config.toml
arch = "resnet"
model = "image classifier"
dataset = "telescope images of galaxies (Galaxy Zoo DECaLS)"
train_examples = 88335
image_size = 32
crop_scale_min = 0.7
horizontal_flip = true
translate = 0.12
color_jitter = 0.2
cutout = 0.25
targets = ["shape"]
num_classes = 3
norm = "batchnorm"
activation = "relu6"
depths = [4, 7, 4]
kernel_size = 3
stem = "deep"
avg_pool_shortcut = true
dropout = 0.1
widths = [64, 128, 256]
mixing = "mixup"
label_smoothing = 0.2
loss = "cross_entropy"
init = "orthogonal"
residual_init = "none"
optimizer = "soap"
beta2 = 0.95
lr = 0.0047
beta1 = 0.9
shampoo_beta = 0.95
eps = 1e-08
precondition_frequency = 20
max_precond_dim = 512
merge_dims = true
one_sided = false
adamw_lr_other_params = 0.00093
grad_clip = 1.0
ema_decay = 0.99
steps = 40000
batch_size = 256
epochs = 115.9
lr_schedule = "wsd"
decay_fraction = 0.2
final_lr_fraction = 0.1
warmup_steps = 800
weight_decay = 0.0
adamw_weight_decay_other_params = 0.05
Rows from block 6, named by matrix and row number. Rows with one number belong to one channel. Each number is 50 + 15 x the weight over its row's rms, rounded and kept within 0 to 99. All counts start at 0. After the name is the row's rms in percent of the matrix's.
# convs0: first 3x3 conv (model.blocks.6.convs.0.weight, 128x128x3x3), inputs 48-59, a 3x3 kernel for each
# convs1: second 3x3 conv (model.blocks.6.convs.1.weight, 128x128x3x3, transposed), outputs 48-59, a 3x3 kernel for each
convs0.8 094:70 59 51 75 23 17 41 46 45 28 42 22 23 63 31 67 65 54 37 73 71 82 58 67 99 82 56 68 54 70 59 37 28 63 47 44 26 24 52 42 49 72 60 55 66 48 66 65 60 55 44 33 53 52 58 64 31 29 64 47 62 40 35 56 33 71 66 64 54 53 50 49 55 49 59 57 71 51 42 40 40 50 67 63 77 21 51 53 59 54 00 48 29 57 58 52 48 51 33 71 53 40 62 62 45 38 52 72
convs1.8 092:59 41 49 63 61 68 46 60 58 55 62 56 90 60 67 52 42 54 55 27 32 63 86 48 54 97 47 90 64 54 53 45 52 47 50 36 62 41 15 50 61 23 35 45 64 29 36 73 47 42 35 50 59 73 56 54 37 33 49 68 40 50 47 62 26 44 80 47 64 21 50 43 53 54 39 76 44 16 52 36 53 13 41 39 72 25 73 94 61 51 73 74 68 45 70 50 37 62 55 39 40 46 39 46 44 44 69 62
convs0.9 100:45 64 32 38 15 42 21 61 24 51 57 43 85 45 42 39 52 69 81 67 59 52 35 56 60 57 38 35 36 53 62 40 49 74 31 23 63 58 69 54 32 60 47 59 04 37 53 32 23 67 63 62 41 44 40 63 60 30 44 47 48 46 64 61 40 56 38 29 50 58 25 50 42 48 41 63 38 32 52 68 43 88 26 74 37 49 46 33 36 41 41 48 29 39 45 32 42 53 55 38 65 30 52 51 28 48 56 44
convs1.9 098:35 34 55 34 41 57 57 47 46 49 45 54 44 76 45 32 52 58 58 57 36 54 71 72 49 28 53 76 56 54 69 49 63 45 82 35 41 39 79 45 45 39 47 44 47 28 80 69 70 42 46 63 39 37 63 45 48 30 51 33 44 45 41 45 51 58 56 53 70 46 54 56 54 72 52 53 50 49 43 36 58 51 34 30 46 44 35 59 39 56 36 22 48 62 44 28 53 41 51 44 36 49 38 45 41 59 30 38
convs0.10 094:22 46 52 45 44 41 55 61 80 59 22 45 55 48 53 65 72 49 51 43 50 48 44 52 43 39 54 39 48 64 36 53 51 53 34 43 76 37 87 37 47 95 47 62 49 48 27 43 67 26 52 29 35 51 73 37 46 64 51 52 54 49 44 32 62 16 57 50 21 53 56 44 31 61 52 45 44 37 45 32 45 48 54 08 64 80 29 56 59 33 30 39 57 24 42 21 40 49 14 70 32 50 48 52 57 58 29 48
convs1.10 089:70 62 77 48 73 57 87 73 71 16 50 28 49 32 23 42 45 56 76 47 53 28 27 69 56 39 27 68 25 40 27 46 60 59 69 35 63 13 48 55 24 49 43 19 23 46 60 74 38 36 29 91 51 48 59 55 76 33 45 53 65 55 35 59 44 45 40 14 55 63 44 59 62 57 71 47 59 61 60 32 45 51 55 58 37 36 63 45 37 54 51 38 59 53 20 48 65 28 41 59 67 31 75 53 09 82 71 44
convs0.11 101:64 55 39 43 60 79 28 51 28 52 56 67 42 69 46 46 57 59 43 27 54 43 41 34 69 62 59 40 21 38 62 62 08 71 52 65 56 58 41 37 62 56 62 64 58 52 63 44 36 29 49 46 59 49 79 57 56 59 61 68 51 36 58 50 52 37 31 26 27 52 13 15 28 42 71 65 49 45 83 41 73 56 64 58 60 63 62 35 48 37 55 66 54 86 50 67 51 67 59 64 44 62 59 31 69 61 52 53
convs1.11 102:23 25 45 58 50 48 43 48 58 48 65 69 36 77 68 70 66 56 59 45 43 44 83 57 76 47 50 46 46 55 45 58 60 59 44 65 49 97 66 26 59 72 62 72 58 54 55 41 18 24 68 76 48 50 43 53 68 56 44 55 44 76 56 42 48 39 44 50 52 28 76 24 36 46 45 26 40 72 19 45 73 45 57 48 70 55 62 31 55 37 36 51 55 52 64 46 56 39 70 54 44 43 58 72 45 55 72 61
convs0.12 092:36 43 41 36 40 55 43 60 72 30 49 56 58 35 63 67 59 53 46 51 41 41 66 50 60 68 56 77 27 45 43 36 84 52 58 64 65 28 24 58 26 57 64 46 44 28 92 48 47 73 54 74 20 52 51 34 41 67 35 21 37 59 44 42 55 67 53 55 31 41 57 46 78 55 60 58 57 52 96 75 42 54 68 44 38 44 50 62 34 33 69 44 16 43 20 41 75 55 77 45 36 49 28 29 43 43 59 61
convs1.12 096:43 41 55 34 38 36 43 51 45 36 43 45 27 44 19 38 27 35 57 62 55 77 37 67 51 29 60 65 62 39 68 64 73 56 48 21 52 37 50 53 24 19 29 50 73 51 48 38 51 24 53 56 38 85 48 53 53 54 48 38 35 70 52 47 07 27 04 77 53 70 13 70 34 33 34 33 44 60 52 57 63 70 52 42 49 38 38 28 40 45 59 47 59 62 72 47 54 53 28 61 73 58 65 47 42 70 63 31
convs0.13 096:44 62 50 68 48 21 43 42 69 38 61 46 48 70 33 57 86 47 50 57 48 56 48 35 46 48 40 56 65 54 50 46 84 45 29 67 42 35 85 47 32 52 62 59 59 31 58 74 66 81 58 63 66 23 52 70 22 37 60 66 77 39 48 25 39 47 43 52 46 42 39 55 40 43 25 44 53 49 23 29 73 49 58 44 47 28 42 41 60 37 46 37 33 32 61 62 34 25 57 09 30 47 25 51 58 56 58 41
convs1.13 098:50 74 59 60 61 48 62 61 51 32 33 54 74 47 57 73 48 40 43 57 69 55 45 64 56 42 61 70 53 86 54 31 38 70 69 34 34 78 28 53 42 31 57 17 75 47 41 20 34 69 20 30 75 44 46 67 48 43 39 53 55 33 76 69 58 64 31 26 43 56 57 22 59 26 20 53 38 52 65 37 41 49 42 29 25 62 54 58 52 69 59 38 37 49 26 67 52 57 45 57 52 30 90 39 34 44 28 72
convs0.14 100:47 45 67 29 18 50 18 72 56 37 34 54 37 55 40 36 41 51 62 38 41 71 62 57 47 49 47 45 30 34 32 44 68 37 39 41 36 62 42 26 75 58 40 45 46 45 49 49 56 34 39 46 49 52 32 47 34 40 45 51 45 88 58 53 16 48 39 45 47 47 43 68 54 28 41 56 62 65 57 36 40 39 70 40 53 40 53 81 24 49 64 36 67 34 46 39 63 33 47 46 38 53 34 22 35 62 53 69
convs1.14 102:40 62 42 44 27 04 54 59 63 53 44 52 56 43 52 41 33 64 31 54 68 52 49 68 63 65 72 54 65 41 59 51 24 62 44 49 67 51 51 32 70 34 36 69 45 51 73 26 26 57 75 53 54 55 60 28 42 56 47 55 37 48 30 60 28 23 44 59 37 82 71 25 18 37 49 31 42 55 49 61 49 66 55 52 20 38 58 46 54 81 52 35 49 61 57 48 48 68 66 50 62 62 64 32 55 46 41 59
convs0.15 102:69 38 49 55 59 24 52 59 62 64 54 46 44 43 34 42 65 26 47 38 44 59 52 13 40 34 44 32 63 66 22 80 54 52 72 40 46 63 26 51 57 61 55 57 45 46 56 34 84 51 38 29 50 56 54 80 81 52 32 48 49 49 52 39 56 35 50 21 36 54 42 75 57 39 58 35 81 55 62 68 36 29 41 62 29 54 45 52 03 36 23 43 44 46 36 33 43 27 39 33 53 41 35 41 50 31 28 31
convs1.15 108:23 89 70 50 63 59 70 42 53 74 28 21 49 26 50 41 23 43 57 61 56 31 38 61 66 48 42 38 36 70 75 52 55 34 54 47 32 80 58 45 28 46 57 35 36 15 80 38 34 49 45 60 21 59 20 85 58 59 51 51 85 40 65 63 57 52 52 35 54 47 23 49 54 55 59 55 36 31 51 38 45 64 71 27 66 39 35 57 53 53 45 48 45 63 61 38 50 22 57 43 39 60 20 40 51 72 63 42
convs0.16 095:48 36 37 57 46 51 63 41 50 29 63 52 42 38 54 22 35 70 59 42 45 43 37 10 20 39 44 64 29 33 57 28 69 53 14 51 28 29 64 22 65 67 64 52 61 37 57 42 24 75 71 58 47 76 56 52 49 44 39 74 56 83 18 54 38 63 60 66 37 45 33 73 43 17 39 31 65 18 33 53 37 50 61 62 56 69 57 62 61 66 33 81 40 22 54 62 27 33 60 79 60 52 58 76 90 42 44 53
convs1.16 097:52 40 63 59 20 74 60 45 66 37 44 39 45 35 47 59 33 35 68 39 53 22 67 51 29 62 63 49 59 42 53 29 63 61 51 42 57 08 67 65 41 40 68 67 50 23 79 49 56 27 75 36 62 55 31 61 42 39 47 50 24 47 74 36 32 48 69 03 59 50 93 20 52 11 63 42 38 48 49 30 22 58 51 52 46 48 60 35 52 48 46 41 53 81 40 44 40 57 33 67 97 53 40 94 61 69 69 57
convs0.17 106:40 57 60 66 52 69 42 66 47 68 57 50 54 62 35 45 33 55 45 46 43 48 62 36 49 31 76 57 50 58 61 56 74 81 55 46 39 43 50 65 53 54 45 41 58 58 51 64 65 61 55 80 22 52 44 33 50 59 46 33 45 47 34 40 36 70 30 26 41 53 58 28 50 43 41 61 50 59 38 17 47 45 82 66 60 26 41 51 17 43 46 32 55 44 26 51 18 41 61 60 59 46 49 72 47 63 74 63
convs1.17 104:39 63 64 34 75 53 59 56 63 55 52 37 77 53 62 40 24 45 74 38 41 46 54 40 45 33 27 45 65 55 26 47 50 53 72 42 34 62 69 54 25 59 36 46 43 70 84 35 44 54 44 36 72 38 36 60 28 58 43 29 44 59 71 66 42 30 33 49 54 29 81 41 25 56 37 42 62 34 46 48 31 55 84 82 46 71 57 56 42 66 61 50 43 47 45 51 37 25 25 68 52 52 63 40 51 69 46 59
convs0.18 091:59 47 48 58 30 43 50 63 39 23 25 79 49 38 44 28 70 58 26 66 82 19 34 70 33 40 47 40 46 44 33 29 28 34 74 67 29 58 78 73 36 43 33 62 49 52 09 56 35 54 50 57 50 76 60 49 53 75 31 45 49 49 53 51 52 48 54 52 65 78 44 65 32 58 54 40 48 32 41 73 44 55 46 49 49 46 26 47 52 40 45 64 72 26 63 71 42 37 36 63 45 45 52 39 39 62 39 15
convs1.18 093:65 38 41 90 57 46 53 87 71 34 62 55 42 79 49 58 89 31 16 63 32 45 40 27 41 94 32 76 71 44 63 64 42 78 60 40 77 36 31 72 51 45 55 37 61 79 52 67 48 35 70 43 39 48 62 51 57 49 51 34 48 74 52 51 80 44 55 64 40 52 54 55 62 37 35 65 40 13 54 16 51 64 41 46 51 60 40 82 23 38 63 30 61 57 63 46 71 52 45 38 60 35 40 42 71 66 52 53
convs0.19 086:50 23 39 14 42 26 46 45 47 31 85 26 54 69 44 60 71 48 71 63 73 39 69 35 37 65 67 59 27 08 61 74 53 61 44 64 61 38 59 49 43 23 34 64 37 31 40 38 36 53 49 28 62 49 52 50 38 47 75 69 56 43 46 32 62 64 20 49 54 27 17 52 40 50 32 50 64 04 47 16 35 44 54 50 49 62 55 35 52 30 41 46 32 41 18 73 42 49 54 50 66 47 57 49 46 55 69 74
convs1.19 087:38 60 55 56 43 63 55 57 44 57 76 51 47 49 46 67 68 31 61 90 67 27 77 50 21 83 28 36 46 56 64 60 62 50 52 41 25 55 28 52 56 49 52 51 64 46 46 46 04 50 41 89 59 68 65 49 46 46 46 47 50 99 53 32 51 59 90 45 54 40 27 36 66 59 43 56 60 29 42 70 35 26 41 47 42 54 59 29 37 44 60 48 37 22 60 39 44 48 19 24 53 39 44 24 44 37 63 68
convs0.20 107:52 34 42 53 44 43 74 48 85 60 39 63 00 51 65 66 28 73 45 45 55 50 57 40 61 53 69 49 34 45 51 45 73 42 75 54 72 46 64 40 22 61 49 23 70 60 44 38 49 77 29 31 37 25 46 66 67 41 27 55 53 51 54 59 63 50 62 83 43 52 48 49 65 70 57 49 65 58 63 49 39 70 73 38 59 44 61 67 27 39 39 34 23 47 57 50 42 62 48 49 58 66 70 38 51 61 37 46
convs1.20 115:53 56 62 43 16 39 54 32 76 33 38 20 60 74 37 48 50 55 33 53 46 41 46 53 47 46 58 52 40 50 44 13 24 75 44 52 31 59 73 66 73 20 39 29 46 74 59 57 43 00 65 70 69 37 51 48 28 05 66 45 60 71 31 38 57 73 99 49 37 45 65 67 34 38 56 53 43 72 43 52 50 59 63 40 39 65 51 46 55 54 38 34 37 44 62 57 40 60 67 33 27 56 59 56 43 47 50 26
convs0.21 100:43 36 55 49 41 81 51 89 67 77 57 43 33 55 78 60 52 36 47 35 25 59 39 46 45 55 41 39 42 70 47 62 58 57 55 43 61 61 76 45 42 50 68 35 38 40 65 55 53 66 41 46 49 39 34 40 81 51 64 79 49 72 25 73 30 44 45 53 51 45 45 39 39 75 48 51 29 43 41 64 24 64 77 44 29 44 54 55 80 47 21 39 43 28 40 45 48 63 51 39 51 49 76 30 50 46 42 27
convs1.21 101:75 68 64 67 67 73 62 68 69 51 75 62 01 31 64 38 41 55 54 60 54 38 51 40 51 35 72 68 73 50 64 36 41 44 47 69 40 29 51 58 54 58 55 59 31 24 29 36 51 26 71 24 65 46 37 65 47 57 68 45 70 51 55 71 45 30 71 21 36 58 46 46 66 51 59 30 55 65 42 56 51 58 18 20 54 15 48 67 53 67 65 57 41 66 51 42 34 19 58 44 57 48 42 42 56 65 46 33
convs0.22 095:56 80 70 31 35 49 65 50 51 65 58 58 62 50 55 56 44 68 46 48 64 64 64 67 95 55 53 49 27 82 60 54 67 75 64 48 26 56 46 43 54 64 61 36 38 60 54 47 60 37 48 34 44 35 38 54 18 46 41 44 60 29 34 50 53 46 55 65 58 50 57 68 53 81 62 76 45 53 30 69 35 37 11 43 66 52 40 32 48 43 39 72 37 58 57 68 22 50 45 48 41 54 53 37 56 38 36 51
convs1.22 094:48 31 48 54 69 45 98 65 62 52 20 32 71 93 44 45 65 40 56 59 53 64 57 83 45 54 51 34 60 31 15 77 28 51 39 26 19 67 58 54 57 40 58 28 40 55 48 38 43 56 33 35 33 37 25 50 25 59 66 48 69 32 41 39 61 38 22 46 46 59 79 37 49 48 62 52 77 57 40 37 63 38 59 43 59 36 33 59 76 64 62 61 71 63 58 36 59 50 41 43 53 51 28 64 49 23 56 50
convs0.23 097:44 35 44 34 74 51 60 72 44 76 55 58 32 53 54 68 56 71 43 41 47 41 59 80 72 82 57 31 65 57 55 29 48 60 38 60 20 80 52 44 32 35 61 59 60 44 34 50 57 53 57 42 19 53 72 38 68 58 61 76 35 54 36 80 63 69 72 33 59 41 44 47 59 66 61 49 43 77 59 55 55 55 60 40 41 28 48 49 67 50 47 40 38 56 58 55 48 46 43 40 55 25 64 48 28 41 68 32
convs1.23 098:60 50 65 37 70 41 58 41 28 13 38 64 59 71 62 46 35 50 16 43 43 51 65 63 85 78 43 42 40 49 70 45 52 65 50 69 74 23 61 50 61 36 41 78 52 51 74 65 54 56 78 70 65 32 58 45 29 40 58 38 41 48 48 56 53 64 32 74 40 55 35 67 60 66 47 50 61 52 36 58 41 68 45 57 32 48 65 59 65 67 41 36 49 38 37 35 42 58 37 59 40 30 55 52 34 55 51 59
convs0.24 101:41 51 51 62 40 41 32 48 67 68 57 46 43 75 79 43 53 82 42 60 33 66 64 22 32 60 40 64 68 47 47 18 42 46 52 50 19 44 40 39 35 73 80 37 66 42 53 62 36 41 66 38 51 43 74 35 47 31 80 64 51 25 37 43 33 28 43 33 33 67 62 49 59 38 02 69 75 49 68 77 57 40 33 58 50 55 45 52 26 73 78 60 59 44 69 55 34 67 48 60 43 82 44 52 53 45 44 34
convs1.24 099:46 74 47 45 48 67 48 45 55 41 53 65 25 43 50 45 44 37 76 25 37 69 35 58 59 46 58 73 35 61 81 47 30 26 35 74 55 25 38 41 05 18 69 50 40 54 59 37 46 24 51 45 56 56 46 81 29 51 45 46 39 68 42 69 51 52 47 53 49 24 78 66 57 77 30 32 48 50 44 42 73 71 31 45 42 67 75 63 49 30 64 49 58 48 39 70 56 63 64 70 55 41 43 55 28 48 81 34
convs0.25 098:29 64 53 49 58 52 61 46 65 47 76 60 44 64 46 48 75 32 36 52 51 49 20 56 53 93 51 42 67 64 58 50 54 55 44 60 42 48 72 43 64 36 52 46 43 54 44 55 41 54 33 44 45 41 82 55 54 61 48 58 15 72 74 38 43 40 42 25 58 52 40 32 20 36 57 75 55 64 47 57 29 47 24 23 40 82 59 15 69 37 37 41 35 54 68 47 60 69 76 40 60 33 39 80 27 51 39 47
convs1.25 096:34 42 44 37 18 41 36 48 64 50 42 50 54 56 40 45 53 44 37 31 50 29 54 52 50 23 43 43 63 57 53 71 60 41 48 31 70 52 69 46 34 17 35 59 60 43 61 71 63 45 53 57 51 83 62 46 36 25 86 67 57 69 32 46 44 31 48 19 41 00 67 45 44 44 81 44 55 46 65 47 53 78 79 42 57 32 65 61 42 66 54 49 47 79 53 48 54 51 58 79 58 86 41 54 76 28 36 70
convs0.26 092:62 36 32 63 60 47 48 40 60 73 44 49 60 45 38 36 49 55 33 24 69 12 64 54 39 56 62 53 60 49 73 49 55 69 46 34 64 35 57 97 29 22 39 37 43 47 26 38 45 61 29 61 51 40 60 69 59 12 42 32 48 40 52 49 53 50 69 59 61 46 64 17 56 65 42 75 79 66 50 71 61 52 34 51 40 44 61 67 64 48 23 51 46 34 48 47 46 55 57 29 30 41 41 53 66 18 47 65
convs1.26 097:63 41 24 38 35 66 47 30 59 37 58 35 57 49 54 55 73 79 47 28 32 52 38 25 71 52 44 42 38 60 70 52 50 50 58 37 52 46 43 31 58 55 21 47 35 26 36 53 68 28 32 48 49 32 51 57 81 76 43 69 69 58 58 86 42 50 73 78 71 43 88 68 49 51 99 47 46 66 50 59 51 48 57 28 36 57 57 36 64 66 48 48 41 65 47 19 41 40 41 68 64 38 33 44 42 60 54 28
convs0.27 104:28 49 50 46 67 46 66 71 66 53 38 87 65 45 65 58 41 74 36 70 54 31 55 73 23 61 74 32 72 61 56 42 46 57 62 57 40 21 49 43 83 60 51 56 37 47 57 45 57 42 54 27 32 49 45 57 48 29 38 46 62 90 42 38 57 43 37 20 42 49 54 53 52 61 56 38 60 39 73 52 34 65 47 53 39 32 43 81 35 37 29 44 40 47 58 53 35 56 46 58 77 47 40 60 30 47 51 49
convs1.27 101:58 69 48 58 56 38 52 71 35 35 40 46 51 49 19 47 30 58 40 41 40 61 56 34 54 82 51 55 47 61 52 63 34 48 67 76 28 48 58 29 54 78 40 30 65 53 57 60 45 74 54 36 58 88 73 07 60 49 47 22 47 37 30 37 73 33 68 33 80 51 60 30 38 61 29 35 37 28 55 52 46 67 30 50 50 51 68 55 56 55 55 62 55 45 48 19 79 59 27 71 61 60 30 48 50 33 43 48
convs0.28 115:57 67 39 50 63 23 30 40 47 24 59 57 45 49 14 66 58 50 49 30 49 60 32 44 40 44 66 39 26 33 43 57 71 31 38 47 81 83 20 64 48 60 42 45 63 62 65 29 32 44 68 25 67 57 12 47 29 45 56 89 61 57 44 55 35 58 29 58 24 49 51 42 62 44 45 34 49 28 44 52 46 71 71 42 69 72 48 39 18 55 67 36 34 63 27 73 64 54 48 39 39 35 44 37 54 69 42 59
convs1.28 116:44 53 62 46 31 60 54 60 49 50 42 78 45 48 46 29 71 50 44 67 43 31 46 56 44 46 41 47 38 63 26 30 55 61 45 36 50 58 52 35 82 69 33 81 68 73 61 58 45 37 19 35 54 33 68 58 41 36 32 55 28 56 40 43 50 41 53 51 51 51 24 41 59 54 33 31 64 70 37 51 72 49 46 53 66 43 64 42 36 36 44 52 44 45 48 77 47 49 39 52 31 41 37 50 52 71 60 47
convs0.29 114:26 36 52 54 70 48 59 47 26 59 55 51 51 40 50 46 44 55 17 56 09 57 51 58 64 67 71 45 36 46 35 52 70 69 52 38 93 52 41 48 72 51 41 80 58 77 16 53 49 43 64 63 88 30 69 46 42 37 57 53 50 48 68 63 47 42 56 69 60 59 46 68 47 52 60 44 37 38 39 28 64 57 32 32 63 44 57 50 52 52 61 37 52 73 37 43 35 57 43 40 25 73 69 47 39 59 70 68
convs1.29 109:44 25 40 54 53 47 28 48 44 55 71 52 82 64 39 42 31 60 38 66 41 35 60 46 57 54 29 48 39 82 68 40 43 53 68 65 34 63 51 56 49 47 47 52 41 79 51 44 50 54 27 36 84 34 86 22 45 59 98 98 52 53 68 50 20 47 42 43 46 57 56 62 20 66 27 65 18 69 62 54 34 33 55 59 57 37 57 62 47 51 41 58 40 59 47 46 40 58 38 36 38 64 48 49 51 62 51 14
convs0.30 094:47 44 47 47 61 53 52 24 73 71 55 45 71 71 37 58 71 36 21 69 52 20 51 34 44 59 29 67 51 22 76 31 24 67 58 17 51 32 28 55 64 43 56 51 45 72 37 71 40 40 42 44 22 41 49 69 71 66 47 66 73 41 47 50 51 51 45 43 70 59 57 61 65 56 45 79 57 53 53 38 41 56 68 58 55 73 55 59 26 62 57 51 93 59 58 54 59 52 32 22 34 92 41 39 35 67 31 25
convs1.30 095:52 74 50 35 47 37 21 36 78 57 64 79 59 61 55 72 47 45 48 55 46 30 56 60 44 54 49 44 44 67 35 60 74 59 23 49 59 39 36 54 57 64 70 63 44 62 76 58 52 22 61 50 53 50 54 44 54 40 86 43 46 53 81 44 69 64 19 65 60 77 62 28 68 45 75 29 39 55 42 62 56 40 68 48 64 41 62 83 45 50 34 50 50 44 36 71 73 57 19 60 52 39 69 73 61 42 56 51
convs0.31 101:72 42 60 49 60 68 56 60 64 78 60 16 62 59 81 58 59 54 61 34 56 44 39 29 57 58 57 20 68 42 46 52 60 36 74 61 73 77 35 26 25 51 70 38 24 54 46 04 41 68 61 53 60 37 40 72 44 53 61 34 62 49 50 58 61 39 62 66 54 42 41 93 53 57 77 31 48 58 45 64 73 48 63 41 58 83 49 52 32 50 58 00 40 56 71 24 37 30 22 51 34 50 56 51 72 37 54 49
convs1.31 102:38 53 57 55 57 71 65 42 32 57 55 31 46 15 45 36 57 36 33 46 29 32 45 69 37 68 18 58 43 79 43 46 41 60 48 59 29 30 45 39 32 49 63 60 60 57 50 50 52 28 56 58 59 55 39 50 55 78 69 53 69 35 71 21 63 31 44 53 70 81 68 41 46 51 27 28 73 62 40 47 57 37 74 52 52 52 55 46 54 44 41 58 51 14 41 59 25 33 45 48 23 28 54 27 36 39 48 54
convs0.32 098:27 48 35 57 64 61 45 40 53 62 52 46 73 32 44 46 32 56 39 51 32 55 53 66 76 58 47 45 50 76 41 63 50 43 74 70 44 50 52 52 63 27 30 66 27 45 56 51 74 37 43 48 50 45 26 67 65 47 52 47 62 59 58 62 55 34 62 40 54 47 61 61 40 31 43 21 34 23 16 26 41 46 54 41 55 55 30 26 42 32 41 59 57 39 35 49 74 50 63 71 50 68 65 46 75 39 72 24
convs1.32 099:41 64 36 39 55 46 64 57 63 72 34 38 70 53 46 64 52 77 53 61 37 56 36 31 61 12 52 46 78 49 46 57 42 54 74 35 44 45 33 34 42 00 46 31 58 36 46 48 34 71 67 31 45 35 54 38 43 57 54 25 52 52 63 55 85 61 29 75 61 65 24 38 30 54 53 49 58 36 40 54 43 81 58 31 43 49 34 57 30 61 54 59 38 51 70 48 55 41 39 72 62 44 28 53 46 50 48 44
convs0.33 104:45 39 40 37 47 63 49 56 52 61 36 49 71 46 38 47 53 26 24 39 51 69 49 47 77 48 40 60 27 59 41 48 89 54 64 20 46 31 35 82 78 78 38 41 31 70 57 36 44 65 26 47 35 36 55 41 29 68 54 69 45 48 72 42 68 15 35 60 27 40 48 16 56 32 53 54 27 44 23 28 62 69 51 60 51 66 80 59 49 49 37 54 64 40 72 63 56 54 42 43 61 42 52 36 53 55 50 44
convs1.33 105:42 81 34 41 44 54 60 37 66 59 58 64 67 62 36 51 49 37 80 67 52 47 51 62 43 53 60 51 52 54 34 64 90 77 90 38 75 66 56 65 54 37 98 86 45 56 46 78 49 18 31 64 56 49 55 58 26 11 62 38 62 49 54 43 36 75 52 58 47 50 21 78 52 53 29 58 51 30 49 44 30 73 48 27 75 66 44 08 66 71 73 57 67 47 60 54 72 54 47 25 69 59 54 38 79 60 47 53
convs0.34 103:43 48 46 35 41 74 38 25 60 53 56 47 13 54 39 11 39 41 65 66 39 47 46 23 49 54 40 68 36 64 74 44 36 21 58 40 49 51 71 82 57 48 21 51 57 79 34 78 05 48 55 94 67 39 62 39 50 21 61 78 49 33 48 22 59 28 36 52 39 56 51 52 46 23 49 37 55 44 42 48 54 55 64 38 26 63 45 47 56 72 44 53 60 63 74 35 89 49 21 50 54 50 38 65 45 56 33 58
convs1.34 105:53 09 56 54 53 48 54 27 66 90 56 42 52 57 49 43 51 78 29 36 71 43 49 43 60 49 32 57 47 38 71 35 47 52 48 89 38 61 56 79 46 49 54 41 41 34 33 33 68 70 51 60 51 31 65 86 16 45 56 49 70 31 43 74 49 60 65 64 26 43 52 35 69 54 61 29 38 71 19 87 64 48 75 46 59 69 46 26 53 64 59 21 35 59 49 20 56 65 27 62 62 15 43 45 50 50 79 57
convs0.35 110:39 49 55 58 45 58 71 59 50 47 47 37 72 68 52 73 37 65 51 46 48 58 34 54 58 55 40 49 41 33 41 42 86 30 62 78 62 67 41 48 31 91 37 49 50 58 27 37 53 35 43 32 73 39 46 69 56 54 38 72 51 25 50 52 30 60 48 41 60 88 48 20 33 50 47 71 63 52 60 67 68 64 61 59 49 62 36 33 65 53 70 62 52 89 41 00 46 47 64 66 33 32 48 53 46 44 60 44
convs1.35 105:52 50 55 55 67 56 49 58 62 89 67 45 59 49 58 55 30 53 54 61 57 28 57 51 39 32 29 22 44 32 40 39 40 62 09 64 57 31 60 49 46 70 45 51 51 65 39 70 51 22 57 67 57 41 57 38 72 63 73 54 52 50 27 37 88 33 36 27 60 55 55 61 33 80 47 69 65 76 52 57 43 31 47 37 58 46 57 77 47 54 38 66 63 76 64 75 17 48 79 58 54 46 86 57 56 48 23 74
convs0.36 104:49 52 69 60 42 81 58 39 48 62 42 30 57 25 53 62 72 34 38 41 63 43 47 49 77 75 46 37 77 68 63 70 24 50 34 75 43 34 44 44 51 55 48 44 62 41 35 52 32 58 56 50 54 46 20 59 59 51 36 38 63 42 39 43 69 38 34 25 34 35 38 44 42 39 32 34 31 55 50 49 38 47 47 52 56 37 65 67 66 85 42 28 30 48 56 49 28 37 50 32 58 70 50 37 56 55 73 75
convs1.36 101:51 46 60 07 62 74 50 57 61 27 50 50 58 28 47 48 43 65 63 40 46 50 29 46 67 69 48 53 43 65 58 36 43 69 29 67 70 66 38 78 53 62 50 48 35 39 41 44 26 36 40 39 64 45 44 39 36 50 59 26 48 52 69 55 48 18 24 70 61 31 45 18 35 41 56 46 67 49 16 40 46 51 70 61 52 68 60 47 67 65 50 65 54 57 67 25 63 61 62 51 29 45 54 49 45 60 60 76
convs0.37 105:54 56 37 39 62 76 46 67 74 45 46 86 87 68 39 74 69 34 53 52 56 53 64 39 68 35 26 42 61 42 56 39 59 45 49 57 59 62 29 56 39 82 34 60 53 45 39 80 33 36 55 50 47 55 75 23 44 49 79 25 50 38 80 44 59 53 27 61 46 55 56 23 46 51 32 36 25 47 29 66 25 67 33 41 68 59 34 34 65 68 43 37 40 29 69 40 42 50 60 68 67 74 38 45 55 52 52 54
convs1.37 103:43 65 56 42 40 46 47 65 71 29 36 70 45 54 60 01 62 70 50 52 41 42 44 39 67 49 54 62 40 59 65 48 55 54 41 46 81 47 77 45 62 13 60 45 37 50 35 62 49 49 54 40 57 38 48 71 78 65 32 58 87 42 32 32 42 55 38 42 61 87 22 39 50 47 50 49 22 51 64 44 44 67 68 32 58 49 58 33 41 69 69 40 40 70 50 41 37 57 42 44 76 37 72 34 32 47 42 41
convs0.38 093:33 22 42 55 44 42 68 62 27 71 37 41 48 09 18 49 32 28 56 60 43 32 40 52 30 34 42 35 66 41 43 61 43 18 69 35 40 34 71 25 34 42 61 52 62 54 59 44 61 38 60 57 45 52 48 55 59 70 78 42 51 60 71 46 47 66 49 23 58 17 59 70 46 32 47 38 58 48 66 42 33 41 47 52 42 41 53 79 43 56 65 47 42 62 46 64 67 53 27 59 46 38 63 54 41 45 50 37
convs1.38 094:46 47 40 33 59 36 46 45 49 46 48 42 35 35 73 50 50 35 60 42 33 44 33 50 57 74 59 57 61 31 35 54 45 35 57 42 32 63 62 46 74 62 53 38 40 57 39 29 61 61 68 65 49 34 61 78 11 68 42 39 59 49 68 30 39 42 57 53 54 58 45 63 50 83 64 36 49 35 43 39 53 31 62 85 47 21 40 58 43 40 52 61 35 49 35 36 64 73 77 55 79 45 40 74 57 70 43 39